Rows from block 7 of a small image classifier, named by matrix and row number. Rows with one number belong to one channel. Each number is 128 + 32 x the weight over its row's rms, rounded and kept within 0 to 255. All counts start at 0. Numbers have three digits each.
After each channel's rows are labels from the 100 images, of 14976, where the channel reaches its highest value: "top examples" is what is common among them. Only what is clearly more common there than usual is listed. The data: telescope images of galaxies (Galaxy Zoo DECaLS).
# conv1: bottleneck pointwise conv (model.blocks.8.conv1.weight, 96x152x1x1), inputs 0-151
# conv2: growth 3x3 conv (model.blocks.8.conv2.weight, 24x96x3x3, transposed, each kernel summed), outputs 0-23

conv1.79:097118081110106142087112043133056123109113144061095099111134100106132094096045086119129112133105140082084056091097105075105064065073128109118101116065099104104087096124120126051057087098111092135083124140093087114101117108099081100095122091118150116081153178171099156128146130143146179115131085166124170148088115151149141119145137083096132097159090094094088139112071155139157122127118094130160146135115134096102124105088093147144124171161136087115140134109
conv2.79:137076115146125092123150117143142156106135140076118147079075077079064132
top examples: edge-on disk: no; spiral arms: yes; spiral winding: tight

conv1.46:100132084093092126088124058135054152117126110089099066126108079128146117071059068113111108106128112103102108073081118098112067122097111122115130114070069084130120099114136121049072069097123065135067127097078053092110103121117093113066144115128163132128160150166121169140124131166169182147146103165132164159152128138163127117169156108134166102142074112118128158103130154132149186156141132112190181103150159115127158122137124139158161173161140134137162151106
conv2.46:133089131123140093136159139130124156110122110072095136031148078108085126
top examples: edge-on disk: no; spiral arms: yes; spiral winding: tight

conv1.69:179099115145122181121141120084129098139129207143140243141205221144097124202128127137209212201115227127117120140131162109126102129157143123130151139130208108127119133133119125124119163143143172072133134222166206200128197136147136128141121114113124136114129123161131131137135169095116135156146120107143131143117141106142121128139130130136149160142155154154153134166133131142114132158157111166168155129098147128089131147121122127174143123114165130158146163129
conv2.69:138077088143087088095114094134144164088134138089143139086086087078090130
top examples: spiral arms: yes; spiral winding: tight; bulge size: small

conv1.78:106133108120126146112132080143103150124128139075097108119131091130146123114081099127106113150125153112095075117133127109134096060057129125124112132105101112102120103131115123101089096116126105139103129140117105110112123123112116119099138111106170116129202213209115191137158094161160162116134113178117195195134113211181192168168177093114161081201146103106118135087101221198214140122170121141146135159143141135144138102137116181150121185174120127100128139126
conv2.78:141080104135083075100142100129129211078122121103139142090098104102102118
top examples: edge-on disk: no; spiral arms: yes; spiral winding: tight

conv1.73:167144131140132151141119153103131113127142155138139210109171214166071150200152151138191196171146189095133102126139153135145122105130131125123129134153219133124143151136138129166117166137134187101140132166175212170123163150148146141140105156133098134139128151147121139143096181053076157143174147083140143147131136100108099098117126175160130194099151194208186127187133120115103123158132115149169139084088153129087145165122156102158150124120152158182126154131
conv2.73:149081089153094097096120098134157126086146149086127153092089081075084137
top examples: spiral arms: yes; bar: no; spiral winding: tight

conv1.44:098129131133119139082127110126117141117120140078105098114134095130137134087117103122105122154124145125099079123117112108133129054062127123134102119142087099106117119127103123121104108117129098138113126146102120124106117141116108112107138121143172088119215234216127245148174163163167167095165111180097229217108087194167177151159144108102143127184121119118128117122104205190191135124154122153113120167148117122146121145130113141134102162174123130153110121109
conv2.44:143079115143108085100162103145129212093140147090131143072114099102093134
top examples: edge-on disk: no; spiral arms: yes; spiral winding: tight

conv1.63:108124116119131138080135088138115143128125151072089096120133082121140121083080101125105119157115149106089072121123110101111107062072139117143107128115095099115113118131125139100112096115128108142103139145109097140105120121099106113119129117140158104123208215216120208151189135164168176108142109189104203210115098206181181149166165108111153111214154114109116125119088205190195140150162121140127128165135135124133128126115115160140117176172130119132124134118
conv2.63:135081109138102079096152102135132221089136140101150138082111110095098127
top examples: edge-on disk: no; spiral arms: yes; spiral winding: tight

conv1.71:118138154143142126115130167146162136112131139151140104111117114155145147100153103124112133154149130149142106132116126146129133075082132122119129120161107121112133136119146132169135114125131106141131121128112110108121116145141124151097121128167166061125239239210109250138160180175162159076188121181063232230125061156144146130134126139147102138157124146147142131157098185165156140097125131115094099155155090122148104166136123120106094137173111139174102114116
conv2.71:145097117143100073097159092142141177076147147096103146058126102112095157
top examples: spiral arms: yes; bar: no; spiral winding: tight

conv1.91:111122109132116149107119108140114144128134147095105094126126097140141136103104111123117117156120158116105076118118113114129103074060124130121108128134103121109118118128131117110112109119112102140109126140098117115119123140122125123108134121118172096131223228219121226147175130156171180102149127187093209202144095211181193167150153117123142112205139106119122135096111215211199138128150129133125137183165122134150122138146119166137113178190127122121130123127
conv2.91:138083109138092072097145102126133211084130132101131142073109104097097126
top examples: edge-on disk: no; spiral arms: yes; spiral winding: tight