Rows from block 13 of a small image classifier, named by matrix and row number. Rows with one number belong to one channel. Each number is 128 + 32 x the weight over its row's rms, rounded and kept within 0 to 255. All counts start at 0.
After each channel's rows are labels from the 100 images, of 14976, where the channel reaches its highest value: "strongest on" is what is common among them. Only what is clearly more common there than usual is listed. The data: telescope images of galaxies (Galaxy Zoo DECaLS). In brackets: how many of the 100, against the usual share in percent.
# conv1: bottleneck pointwise conv (model.blocks.15.conv1.weight, 96x160x1x1), inputs 0-159
# conv2: growth 3x3 conv (model.blocks.15.conv2.weight, 24x96x3x3, transposed, each kernel summed), outputs 0-23

conv1.66 [118 143 132 101 157  80 112 127  74  86 126  88 143 152 140 222 142 170 121 124 124 159 133 188 151 144 144  94 101 122 105 151 146 184 103 177  98 124 109 116  74 114  84 123  72 124 100 115  86 255 181 106  77 132 151 106 107 101  58 165 108  88 124  92 157  97 145 120 111 116  91 118 124 149  81 102 124 125 123  95 115 147 119  72 109 133 137  92 130 184 123 156 129 146  97 111 134 151 111 159 142 154 110 151 126 100 231 218  86 113  98 118 174 153 173 122 142 154 136 133 134 181 140 166 146 144 171 144 157 139 154 166 162 112 138 170 129 166 143 144 123 154 122 161 153 141 161 138 157 150 166 158 153 160 163 105 155 110 140 127]
conv2.66 [ 59 122 124 114  94 111 119 100 113 110  71 114 110 115  88 105  82 110 114 116  89  76  80  93]
strongest on: spiral arms: yes (72 vs 18.8); bar: no (62 vs 12.9); spiral winding: tight (52 vs 6.8)

conv1.43 [ 41 156 120 127 137 116  93 102 137 143 133 168 137  86 110  98 124 111  74  88  96 163  77  75 115  70  74 114 123 123 122 155  47  83 157 121 117 124 184  92 162 120 135 134 194  97 132 149 144 109 127 124 149 128 166 150 124 120 162 151 111  84 122 146  87 117 141  98 135 119 103 123  83 153 139 113 138 101 124 158 122 146 117 125 137 138 138 120 140  75  40  90 133 140 135 139 125 142 138  59  78 147 119 168 147 125  57  74 149 134 101 153 107 131 145 140 116 145 138 119 129 125 172 119 123 115 136 138 127 113 126 116 130 141 179 132  26 119 168  49 116 128 117 156 110  27 126 131 131 107  53 114 118 100  63  81 108  49 116 154]
conv2.43 [ 89  93 126 182 154 106 121 133  97  94  98  73 107 113 102  91 127 139 109 105 148  84  78  72]
strongest on: edge-on disk: no (50 vs 24.7)

conv1.10 [124 142 130  91 135  68 112 123  44  51 116  39 127 132 118 150 126 141 133 106 122 147 141 154 146 136 122 102 106 122  87 143 124 136  88 134  70 130 107 113  35  94  60 121  26 124  95 103  75 155 152 134  56 121 142 105 102  87  31 138  96 104 133  73 144  95 136 131 102  81  95 110 142 146  42  86 114  92 132  91  84 151 124  59  89 128 137  93 123 147 132 133 134 133  79  91 128 148  93 136 120 146  87 149 148  96 169 153  31  84  98 104 157 107 162 113 137 111 123 133 131 175 115 157 134 129 115 140 123 135 104 159 165 131 112 123 123 146 125 122 129 140 139 139 129 134 134 127 138 153 150 164 143 156 139  88 165  94 147 135]
conv2.10 [ 68  80 104 107 107  95  99 119  96  87 124 101  92  98  98  97 101 112  93  93 101 100  86  97]
strongest on: spiral arms: yes (66 vs 18.8); bar: no (54 vs 12.9); spiral winding: tight (51 vs 6.8)

conv1.25 [123 146 121  89 143  71 116 127  47  45 128  46 138 138 140 173 124 141 137 109 136 152 129 168 141 137 121  96  98 138  82 149 121 147  94 136  80 119 111 119  31  94  76 140  34 120  93 106  74 177 163 123  58 128 144  98  96  89  42 153  91 109 119  77 139  88 139 134  98  88  86 116 127 147  37  89 124  99 132  87  81 151 129  62  72 138 137 102 136 149 134 129 133 136  79 101 133 134  93 140 129 142  85 148 137  98 190 169  31  86 105 103 158 130 145 117 129 136 116 125 116 169 118 157 130 124 126 132 134 131 117 165 154 111 110 129 123 153 121 127 140 134 128 149 144 131 137 134 139 147 155 161 150 146 146  98 158  98 139 141]
conv2.25 [ 44  96 100 104 107  88 103 114  99 100 107 107 101 104 110 102 105 122  88 110  97  93  86  95]
strongest on: edge-on disk: no (77 vs 24.7); bar: no (59 vs 12.9); spiral winding: tight (52 vs 6.8)

conv1.11 [124 140 127  93 136  77 123 125  50  44 124  43 134 138 120 175 126 153 128 113 142 149 141 168 122 132 139 100 112 124  96 151 129 144  68 118  89 106  95 125  37 108  82 142  22 135  94  91  78 175 164 125  49 126 149  94 102  99  38 157  92 116 119  79 141  95 140 122  91  94 111  99 142 146  49  91 135 105 122  80  80 152 124  70  80 118 130 115 137 135 138 127 126 139  85  96 129 129  93 145 133 150 100 165 137 109 190 179  36  93 113 104 174 113 122 114 120 128 105 111 111 172 101 175 120 113 128 117 111 127 113 170 147 101 107 108 141 146 122 139 128 136 122 145 151 138 154 139 138 148 148 155 153 149 147 105 163 106 135 127]
conv2.11 [ 16 106 104 118 110 100 106 108 111 105 101 116 109  97 102 108 110 126 103 106 106  95  96 100]
strongest on: edge-on disk: no (79 vs 24.7); spiral arms: yes (69 vs 18.8); spiral winding: tight (51 vs 6.8)

conv1.88 [138 115 134 124 158  87 130 109 106 125 146 126 152 159 170 236 124 200 129 143  81 119 132 194 209 149 132 113 124 129 140 128 138 189 157 219 115 154 148  89 124 119  98 115 114 109 118 138 110 255 143 102 138 125 129 122 135 124 119 137 118  76 121 122 142 123 130 146 121 130 108 137 120 137 123 110 115 142 145 148 124 120 128 106 124 126 134  93 132 188 128 169 133 149 134 150 139 144 124 158 141 130 119 129 136 120 221 248 125 111  89 132 138 134 207 114 165 123 148 186 162 131 134 129 168 161 187 162 179 161 160 117 139 146 130 166 104 156 163 124 145 139 121 170 154 141 186 130 152 129 153 156 161 135 161  98 147  94 133 121]
conv2.88 [ 54 125 161 126  99 138 138  89 143 111  81  94 130 136  80 134  85 123 130 128  89  69  86 103]
strongest on: edge-on disk: no (81 vs 24.7); bar: no (62 vs 12.9); spiral winding: tight (53 vs 6.8)

conv1.49 [ 99 107 123 165 128 153  95 138 169 165 137 200 110 109 150  52 129 104 116 111 143 129  95  63 133  74 110 139 138 134 151  99 101  93 157 145 152 132 168 154 200 144 172 160 203 126 157 142 178  59  79 132 165 121 134 139 141 147 209 113 127  97 123 171  82 139 122 114 153 160 125 120 137 126 175 132 143 124 121 154 138 106 138 171 160 119 138 137 103  51 115 102 126 121 132 149 122 123 149  69 111  98 145 132 143 139   0  10 166 143 146 150 127 168 114 125 133 175 145 149 136 116 165 116 125 147 140 117 127 143 169 130 121 145 153 134 118 110 200 182 118 129 136 135 155 101 171 149 131 104 149 101 149 109 176 154 108 139  97 107]
conv2.49 [151 102  94 101 122  85  92 130  85 116  92 142 111  99 135  86  94  91  83 117 108  93  80  71]
strongest on: shape: featured or disk (66 vs 30.4); spiral winding: loose (26 vs 2.3)

conv1.14 [ 72  98 123 162 120 152  93 143 166 190 126 205 110 105 143  62 128 108 112 114 126 109  73  62 122  62 112 134 140 124 153 100  97  78 157 133 138 122 174 128 211 140 167 138 189 123 149 144 167  79  69 119 173 122 124 153 136 159 190 108 137 100 137 181  78 133 117 110 162 138 123 138 122 131 184 116 130 114 119 157 138  87 123 143 158 134 127 131 103  43 105  86 120 118 150 159 126 121 150  79 104  94 142 115 135 143  16  51 185 146 144 156 120 170 121 144 163 167 131 165 144 119 184 120 146 157 139 137 145 165 174 119 149 153 164 157 101 111 195 160  97 156 140 141 161  79 142 143 132 105 142 107 136 119 163 143 114 117 104 117]
conv2.14 [143 107  90 102 124  87  92 127  81 119  88 149 107  94 124  88  98  84  83 114 112  90  88  73]
strongest on: shape: featured or disk (63 vs 30.4); spiral winding: loose (25 vs 2.3)

conv1.9 [137 147 131  91 137  81 109 138  48  53 130  49 138 139 125 183 125 141 139 119 139 153 135 148 121 129 141  98 105 129  92 149 143 138  79 122  82 108  94 122  49  97  72 138  25 125  88 107  78 170 163 130  52 129 154  97  97  87  38 168  86 103 115  75 137  88 141 123  87  95  95  98 135 148  46  83 129 109 117  75  85 149 126  61  78 135 127 100 136 142 143 120 126 131  76 100 124 127  90 147 142 143 103 164 129 103 185 180  39  85 111 111 159 129 131 120 129 128 106 125  99 168 111 163 125 122 129 124 129 124 122 168 160  97 109 121 138 147 129 147 122 131 122 154 146 134 147 145 143 142 151 150 163 144 166 112 144 112 154 134]
conv2.9 [ 22 106 107 123 109  92 115 103 113 102  95  98 113 106 107 103 115 127  97 113 109  93  93  95]
strongest on: edge-on disk: no (81 vs 24.7); bar: no (61 vs 12.9); spiral winding: tight (52 vs 6.8)

conv1.83 [126 133 129  87 133  60 116 126  35  47 121  37 125 146 132 147 128 144 131 104 120 140 133 162 123 133 124  92 103 126  88 140 120 134 101 129  84 117 105 111  31 102  71 117  28 128  91 105  64 154 150 122  52 128 146  94  96  85  31 148 104 102 127  79 137  88 142 130 106 102  98 112 137 150  40  82 125 104 128  98  87 144 123  53  87 134 125 107 131 143 132 130 126 123  78 101 127 126  93 142 129 140  93 142 134  95 167 147  19  88  94 108 160 116 144 112 112 120 118 117 136 166 113 168 115 118 116 130 120 117  95 152 154 124 108 117 116 152 114 111 129 134 129 141 126 127 130 131 136 146 146 162 135 150 143  86 166  89 153 143]
conv2.83 [ 42  63 124 122 112 110 114 124  91  86 154  70  81 129  96 124 126 133 102 104 116 120 115 137]
strongest on: edge-on disk: no (84 vs 24.7); spiral arms: yes (78 vs 18.8); spiral winding: tight (55 vs 6.8)

conv1.30 [118 114 131 149 150 177 104 130 192 159 136 213 136 106 164  76 120 123 116 122 179 151  85  75 139 122 114 147 128 135 144 129 108 108 145 147 160 162 191 148 213 124 182 177 236 119 143 134 164 106  97 121 182 117 150 146 130 142 236 129 129  99 118 152 114 135 141 130 134 160 134 133 127 146 190 147 135 119 117 139 139 126 136 195 147 133 156 128 124  73 135 108 125 145 142 148 131 138 139  54 117 120 135 155 153 122  25  55 188 151 146 163 110 141 132 130 126 149 147 139 151 101 161 109 106 130 126 117 125 128 132 117 119 157 141 123 153 118 192 185 120 146 136 130 180 129 155 160 132 101 175  99 161 104 197 186 103 169 104 123]
conv2.30 [175 105  96  96 112  90  94 120  89 120  84 145 112  99 135  90  93  91  85 121  99  98  90  75]
strongest on: shape: featured or disk (69 vs 30.4); spiral winding: loose (28 vs 2.3)

conv1.79 [129 128 117  88 123  90 123 136  45  22 127  16 120 139 116 129 134 130 136 104 130 139 146 133 117 127 134 113 111 133  98 142 132 121  66 123  93 109 100 127  11 108  88 133  20 134  95  99  76 136 134 122  59 124 145 109 103 101  27 136 113 123 129  78 137  96 132 118 101  84 110 107 148 135  25  90 128  85 121  73  77 146 128  60  90 123 120 110 133 113 146 113 126 123  87  82 127 126 102 134 142 146  93 144 136 102 147 131  30  91 113 106 160 117 130 114 127 118 118 123 125 161 107 165 121 115 111 124 111 119  98 164 160 124  94 112 129 150 113 133 136 142 136 136 133 130 121 124 134 152 145 163 129 159 142 108 159 112 148 125]
conv2.79 [ 67  80  80 133 139  86  89 145  80  89 137 102 103  96  91  98 150  95  97  94 139 112 129 128]
strongest on: spiral arms: yes (41 vs 18.8); bar: no (34 vs 12.9); spiral winding: tight (29 vs 6.8)

conv1.53 [ 50 143 123 128 137 116 104 106 147 165 137 184 130  94 125  88 124 123  78  92 110 158  71  96 122  76  84 138 125 121 129 143  56  92 174 113 134 126 188  81 167 122 133 125 190  97 130 148 156 120 124 116 156 139 162 144 124 140 167 146 115 102 124 162  77 121 136 101 137 136 116 137  93 155 152 122 130 103 125 151 118 149 115 122 138 136 141 120 143  63  31  90 127 132 142 146 128 138 147  70  83 151 134 167 144 129  63  78 168 132 105 154 116 112 140 124 112 138 124 112 131 124 185 114 108 114 127 120 118 110 119 123 120 146 176 109   9 110 175  62 123  99 116 154  93  44 125 130 141 129  49 116 123 108  50  84 111  45 101 135]
conv2.53 [ 92  98 115 158 144  91 118 137  99 100  87  74 114 118 110  83 121 134  88 111 141  79  75  70]
strongest on: edge-on disk: no (51 vs 24.7); spiral arms: yes (42 vs 18.8)

conv1.67 [139 139 153 127  89  89 185 140  96  90 138  98 116 138 104 149 132 105 141 165  95 124 174 108  96 105 153 147 144 109 134 130 150  90  67  87 124  79  67 126  93 153  85  83  63 139 142  76 113 126 148 121  48 114 120  84 139 134  76 161 140 178 124 114 125 140 108 114 141 127 151 101 172  87  90 140 130 134 129  78 144 142 144 106 138 105  75 142 134 109 151  85 120 117 136 116 134  81 145 161 149 136 160 134  86 152 159 155  67 128 112 109 155  98  87  69  56 135  72  48 130 152 103 158  47  65  75  94  53  51  66 158 122 136 113  65 176 129 141  97 148 119 108 111 111 153 187 131 111 139 133 135 128 133 133 107 139 136 130 129]
conv2.67 [110 148 171 165 128 170 152 120 167 141 166 101 136 152 137 174 169 179 166 145 147 160 173 175]
strongest on: shape: featured or disk (73 vs 30.4); edge-on disk: no (70 vs 24.7); spiral arms: yes (57 vs 18.8)

conv1.24 [127 151 153 104 139  89 122 133  66  73 122  69 140 139 142 211 136 160 141 139 153 158 135 189 142 143 134 122 101 125 117 174 127 158  86 141 107 114 110 122  61 119  78 141  48 127 102  96  89 215 199 112  53 118 150  90 115 113  51 177  83 105 131  93 161 106 150 141 110 121 106  95 140 157  67 112 119 103 115  76  95 158 106  86  96 133 124 107 145 167 147 150 117 142 103 100 132 134 103 165 136 159 106 161 125 116 236 197  64 100 104 104 168 142 151 100 115 153 108 124 112 188 127 160 119 103 140 126 115  97 129 164 146 106 114 130 132 161 130 154 108 138 128 163 169 129 148 132 139 149 161 153 160 158 156  92 168  95 157 124]
conv2.24 [ 37 117 123 132 101 114 132  97 100  97  87 106 112 122  83 105  95 129 124 106 100  85  85  90]
strongest on: edge-on disk: no (79 vs 24.7); bar: no (60 vs 12.9); spiral winding: tight (51 vs 6.8)

conv1.56 [134 121 126  90 149  80 105  80  79  99 143  92 143 125 143 229  69 173 111 144  94 120 125 156 156 104  80  80 104 138 116 109  97 147 133 143 102 110 115  76  88 120  70 107 100  79  80 140  87 201 156 132 112 131 119 122 106  85  92 123  99 107  83  89 132  94 140 132 110 110  96 155 132 104  74  85 109 114  92 124  85 131 134  74  95 131 137  87 137 154 112 134 126 143  99 133 100 136  89 138  77 139 111 112 145  97 209 225  90  93  67 123  94 111 149 119 112 113 121 118 169  92 103  87 113 107 128 126 130 112 102  90 108 191 119 115 108  88 134  96 129 107 124 115 129 102 172 145 113  86 127  87 113  90 123  25 103  74  97 137]
conv2.56 [112 140 167 155 116 163 162 115 164 129 178  73 151 161 143 166 155 193 166 147 129 160 150 155]
strongest on: edge-on disk: no (78 vs 24.7); spiral arms: yes (65 vs 18.8); bar: no (54 vs 12.9)

conv1.64 [131 145 125  92 141  81 110 132  42  45 113  45 121 144 137 167 124 157 136 117 142 150 135 158 123 129 132 110 107 134  91 149 133 142  77 134  94 123 117 124  39 100  76 145  27 121 103 106  71 183 172 139  50 122 150 100 110  99  33 167  95  99 129  84 146  90 141 128  92  97  97  99 135 140  53  84 122 105 124  83  83 150 120  63  88 145 135 103 135 148 140 130 129 135  85 103 120 141  90 140 130 161  86 155 140  96 182 175  34  92 111 103 157 134 150 113 128 144 113 126 113 188 124 165 132 115 129 123 123 123 112 173 157 105 108 123 135 148 119 136 121 127 135 150 152 128 138 140 142 152 154 161 158 154 151  97 161 102 137 134]
conv2.64 [ 47  99 101 103  98  98 114 112  82 101 107 111 111 104 101 106  99 122  93 108 100  98  89  83]
strongest on: spiral arms: yes (69 vs 18.8); bar: no (59 vs 12.9); spiral winding: tight (54 vs 6.8)

conv1.59 [141 128 114 135  99 108 172 134 104  97 135  90  93 157 124 129 149  94 144 135 120 134 171 112 103 135 159 142 133 110 116 126 157  96  60 118 128  98  78 127  95 139 106 107  77 164 134  72 113 113 130 125  58 114 139  78 125 122  92 167 160 147 132 127 130 134 110 118 138 118 144  78 171 112  87 138 129 115 134  73 121 137 152 114 114 109 101 139 115 113 154  96 118 108 128 114 152  88 119 163 161 136 142 129 101 144 137 121  86 132 124  84 189 100  86  34  79 137  54  66 118 184  55 192  60  85  54  68  66  80  72 191 180 121  71  65 169 151 107 110 144 108 108 111 105 163 113 121  97 147 130 163 107 151 119 109 167 153 157 120]
conv2.59 [122 137 116 169 134 156 126 148 163 123 121 123 129 141  98 161 180 147 131 112 162 196 188 200]
strongest on: edge-on disk: no (61 vs 24.7); spiral arms: yes (52 vs 18.8); bulge size: small (31 vs 7.2)

conv1.73 [127 136 140  96 145  94 113 135  57  63 138  59 129 137 142 199 138 156 142 122 143 158 147 169 134 129 126 108 104 122 103 156 148 153  82 136  90 111 112 122  62 110  82 142  35 129  87  88  76 197 181 112  38 130 161  93  98  93  42 171  88 104 140  84 139  89 148 124  94 106 104  98 135 151  55  96 132 109 126  86 102 152 133  75  91 131 135 103 129 155 136 132 121 133  90 102 133 142 103 157 132 150  97 160 137  98 212 191  38  98 111 109 174 146 133 119 118 145 109 120 110 186 126 179 129 113 144 118 125 116 125 185 154 104 120 126 141 146 139 145 127 139 117 153 152 138 151 139 153 147 158 148 159 147 163 105 156 109 146 130]
conv2.73 [ 35 115 115 113  99  99 122 111 101 105  89 103 110 114  98  99  93 134 105 115  91  91  83  96]
strongest on: edge-on disk: no (81 vs 24.7); spiral arms: yes (72 vs 18.8); spiral winding: tight (53 vs 6.8)

conv1.87 [128 142 122  89 139  84 108 129  43  40 118  30 130 137 139 160 123 139 128 105 139 157 127 171 135 131 128 103 116 121  98 140 120 147  88 141  87 123 107 121  25 106  82 134  24 125  83 102  76 169 163 118  54 128 153  98  97  95  34 155  86 100 126  89 141  96 140 130 108  90  97 103 141 149  43  84 125 105 123  73  87 149 113  69  80 132 135 105 139 139 141 134 132 131  92  93 127 129  95 142 124 145  94 150 133 104 160 167  31  96 109  95 167 123 143 110 122 133 100 111 134 174 116 164 126 112 121 127 122 127 107 163 160 113  91 112 127 158 119 129 136 134 127 149 138 129 137 131 140 147 152 158 147 156 158  99 165 104 145 131]
conv2.87 [ 49  93  94 105 112  96 103 125  80  90 102 115 106 104  96 102 102 124  92  98 108  98  97  98]
strongest on: edge-on disk: no (77 vs 24.7); spiral arms: yes (70 vs 18.8); spiral winding: tight (55 vs 6.8)

conv1.2 [ 98 116 125 144 125 171 100 140 189 183 140 215 124 101 156  73 138  99 124 122 162 146  81  84 129  95 119 149 134 131 137 113 106 105 151 136 157 136 187 143 207 127 180 156 231 134 149 137 151  83  95 135 206 111 152 147 132 148 224 130 127 103 129 169  95 138 131 136 138 157 132 127 132 152 195 134 149 129 120 160 170 116 143 173 150 125 132 141 121  79 121 126 126 126 143 145 142 132 146  65 121 118 141 149 136 144  12  48 196 157 157 172 108 147 120 139 133 166 154 173 146  95 158 105 141 143 121 134 138 148 151 122 118 156 141 135 131 110 187 179 113 149 123 142 179 116 159 162 117 111 158  97 145  96 172 172 118 159 101 125]
conv2.2 [162 104  99 105 121  91  93 123  84 122  83 146 116  92 129  85  97  85  88 114 104  84  93  74]
strongest on: shape: featured or disk (67 vs 30.4); spiral winding: loose (26 vs 2.3)

conv1.68 [131 144 125  88 137  83 118 134  41  33 119  41 135 136 126 157 121 146 133  99 140 141 140 153 125 138 118 100 111 119  83 148 131 133  78 127  90 123 100 131  24  99  91 136  25 124  93 105  71 162 155 121  52 131 157  94 103  84  40 143  95 106 129  80 135  92 139 125 111  88  98 109 146 148  41  93 122  99 118  81  78 139 125  61  84 134 130 107 139 128 142 127 123 128  89  90 120 141 105 138 133 150  85 155 135  99 173 159  32  88 116  95 171 134 143 106 133 135 101 123 122 183 121 164 127 111 130 131 125 128 116 173 166 111 111 127 131 147 123 129 138 138 130 138 140 134 129 124 132 149 145 167 144 151 154  95 164  99 147 125]
conv2.68 [ 57  90  92 108 120  86  99 128  86  95 105 103 101 100  95  94 108 111  93 103 105  99  95  97]
strongest on: edge-on disk: no (84 vs 24.7); spiral arms: yes (78 vs 18.8); spiral winding: tight (58 vs 6.8)

conv1.92 [148 127 142 127  86  97 193 133  96  76 140  90 106 140 110 150 139 104 140 159 109 144 175 113  93 109 153 145 147 125 137 143 152  95  60 103 128  97  88 129  85 156 103 108  73 150 147  70 122 117 147 129  56 124 133  80 148 145  88 179 149 176 142 122 127 140 123 106 144 120 152  86 166 123  78 142 137 137 141  69 135 131 136 111 120 112  90 158 124 108 141  92 119 113 142 111 162  86 144 168 163 134 143 155 109 154 144 143  72 129 116  94 168 104  76  48  64 141  61  75 129 180  89 187  57  72  72  83  57  70  68 191 174 122  90  69 170 128 114 107 129  98 130 112 124 153 139 141  99 148 121 152 124 140 141 120 151 146 130 145]
conv2.92 [111 149 160 152 133 160 147 136 173 144 155 107 120 142 146 170 172 180 160 143 158 167 184 187]
strongest on: edge-on disk: no (75 vs 24.7); shape: featured or disk (75 vs 30.4); spiral arms: yes (67 vs 18.8)

conv1.22 [141 139 142 113  87  84 184 151  73  70 146  70 102 148 108 136 140 100 152 136 128 144 181 109  91 113 158 137 141 113 136 140 156  88  53  94 112  80  78 132  72 133  83 118  28 165 132  99 108 112 122 119  51 116 140  90 132 129  56 174 155 159 142 112 116 132 106 111 118 118 139  94 175 121  73 127 147 111 127  56 122 137 140 100 121 109 104 135 124 107 151  85 114 107 122 100 150  98 127 157 176 130 124 149 111 146 137 131  56 113 131 108 185 105  90  84  85 123  78  72 120 178  85 182  81  73  73  85  65  74  77 184 158 123 108  72 140 150  99 122 145 127 108 127 116 141 128 135 125 154 136 151 133 147 135 117 164 123 141 125]
conv2.22 [108 134 121 166 140 139 130 143 166 130 155 120 129 129 116 155 185 139 137 117 162 192 196 202]
strongest on: edge-on disk: no (58 vs 24.7); spiral arms: yes (50 vs 18.8); bulge size: small (30 vs 7.2)

conv1.36 [134 137 119 127 102  93 130 148  57  50 129  63 115 156 107 124 134 115 150  92 142 140 158 129 108 138 149 126 129 129 116 141 148  95  56 118 109 105  80 127  66 121  90 141  32 173 115  84 107 124 119 134  54 120 146  80 123 126  48 147 130 120 140 112 134 123 126 112 120 123 127  85 165 133  67 116 120  78 128  58 112 143 126  91 119 143 113 122 124 103 153  91 136 116 120  83 151 111 129 137 156 150 129 152 134 117 127 121  40 112 136  80 186 112 142  99 109 133 105  90 162 200  96 191  98  84 119 112  95 102 117 200 186 154  78  98 143 176 100 119 135 150 142 132 134 150  96 116 132 178 142 197 131 174 145 124 200 128 177 128]
conv2.36 [108  95  73 117 134 100  77 157  84  90 117 107  98  89  66 104 127  87  96  82 131 120 129 124]
strongest on: spiral arms: yes (39 vs 18.8); spiral winding: tight (30 vs 6.8); bulge size: small (28 vs 7.2)

conv1.12 [141 146 123  90 144  85 117 136  41  53 133  50 138 140 133 179 126 152 132 127 144 158 130 160 130 134 139 112 108 135 101 155 142 148  80 127  94 105 101 123  38 111  82 132  27 126  96 100  75 185 176 122  47 128 146  87 103  90  45 165  71 103 124  78 131  90 147 138 103  98  98 104 139 144  45  95 129 111 129  80  88 143 125  68  90 129 131 103 134 145 135 126 133 134  81 101 114 144  95 131 138 156  93 150 136  94 189 194  33  98 110 106 164 138 137 113 123 137 109 124 108 174 118 171 122 121 125 126 130 122 122 174 159  99 115 120 144 150 139 148 114 130 125 151 153 131 158 137 153 144 153 146 164 143 160 106 151 113 135 133]
conv2.12 [ 36  96 115 103 101  90 113 109 100 105 100 104 116 111 110 109  99 127 101 113  92  92  85  90]
strongest on: spiral arms: yes (72 vs 18.8); bar: no (61 vs 12.9); spiral winding: tight (54 vs 6.8)

conv1.48 [ 47 154 118 131 145 111  84 113 135 137 131 174 147  83  97  82 110 125  79  90  96 167  77  89 101  68  88 111 140 134 130 167  57  92 144 113 116 125 148  89 172 120 137 144 167 105 129 139 144 106 123 143 143 144 169 136 135 117 163 163 111  94 116 133  71 125 149  93 122 135 116 122  88 164 143 109 137 102 119 154 110 146 125 125 125 129 148 133 162  58  41  93 135 148 139 130 118 157 126  65  67 161 123 167 155 129  66  79 139 132 104 143 109 136 140 158 127 143 156 142 161 113 183 116 128 130 144 148 134 123 130 102 125 154 162 147  32  98 158  50 125 110 123 150  90  37 136 139 121 116  47 104 124 106  53  86 114  49 116 134]
conv2.48 [ 86 108 151 192 146 135 148 138 137  95 144  47 134 153 106 112 147 190 138 119 148 101  95 100]
strongest on: bulge size: moderate (26 vs 6.6)

conv1.6 [129 128 121 113 113  80 142 132  50  39 137  48 108 138 118 135 127 112 139 130 126 139 148 103  95  88 147 118 116 121 117 126 133  82  69  98  98  91  84 128  52 133  69 127  20 134 109  94  87 122 129 119  34 124 138 100 122 110  26 156 126 130 130 101 112 116 116 115 110  95 122  98 148 121  45 109 129 105 144  65  99 137 134  60 110 120 116 122 126 105 132  91 121 117 106 102 141 117 114 138 153 132 120 149 124 125 128 130  24  99 117 105 169 120  89  83  86 142  73  88 124 172  90 179  94  86 100  97  93  88  92 188 163 112 104  89 151 138 118 126 139 117 123 127 133 150 143 122 120 137 134 164 128 138 140 115 158 131 140 119]
conv2.6 [ 78  93  84 144 143  93 117 159 108 108 182 114 121 111 140 154 182 145 111 114 153 198 163 151]
strongest on: spiral arms: yes (42 vs 18.8); bulge size: small (28 vs 7.2)

conv1.23 [127 136 119  91 135  74 114 132  53  40 125  27 125 141 131 149 128 144 136  98 139 149 133 148 124 127 140  96 102 131  83 147 130 135  79 122  83 115  98 126  18  97  75 136  24 136  86 101  64 146 145 127  64 137 147  96  96  90  47 152  96 110 128  79 131  86 142 125  85  87 102 109 144 147  40  79 127 101 121  78  71 149 139  63  79 134 129 112 127 128 141 124 127 126  70  87 136 137  85 133 127 147  98 151 134  99 152 156  34  87 117 102 166 114 126 112 123 121  98 121 121 170 104 166 121 128 117 129 115 126 108 163 151 120 100 120 127 142 124 133 137 136 132 154 130 127 139 126 130 145 143 165 135 141 144 101 158 108 148 132]
conv2.23 [ 46  83  94 106 118  86  88 123  90 105 117 106  98  92 107 106 118 110  84 108 112  95 105 109]
strongest on: edge-on disk: no (81 vs 24.7); spiral arms: yes (78 vs 18.8); spiral winding: tight (59 vs 6.8)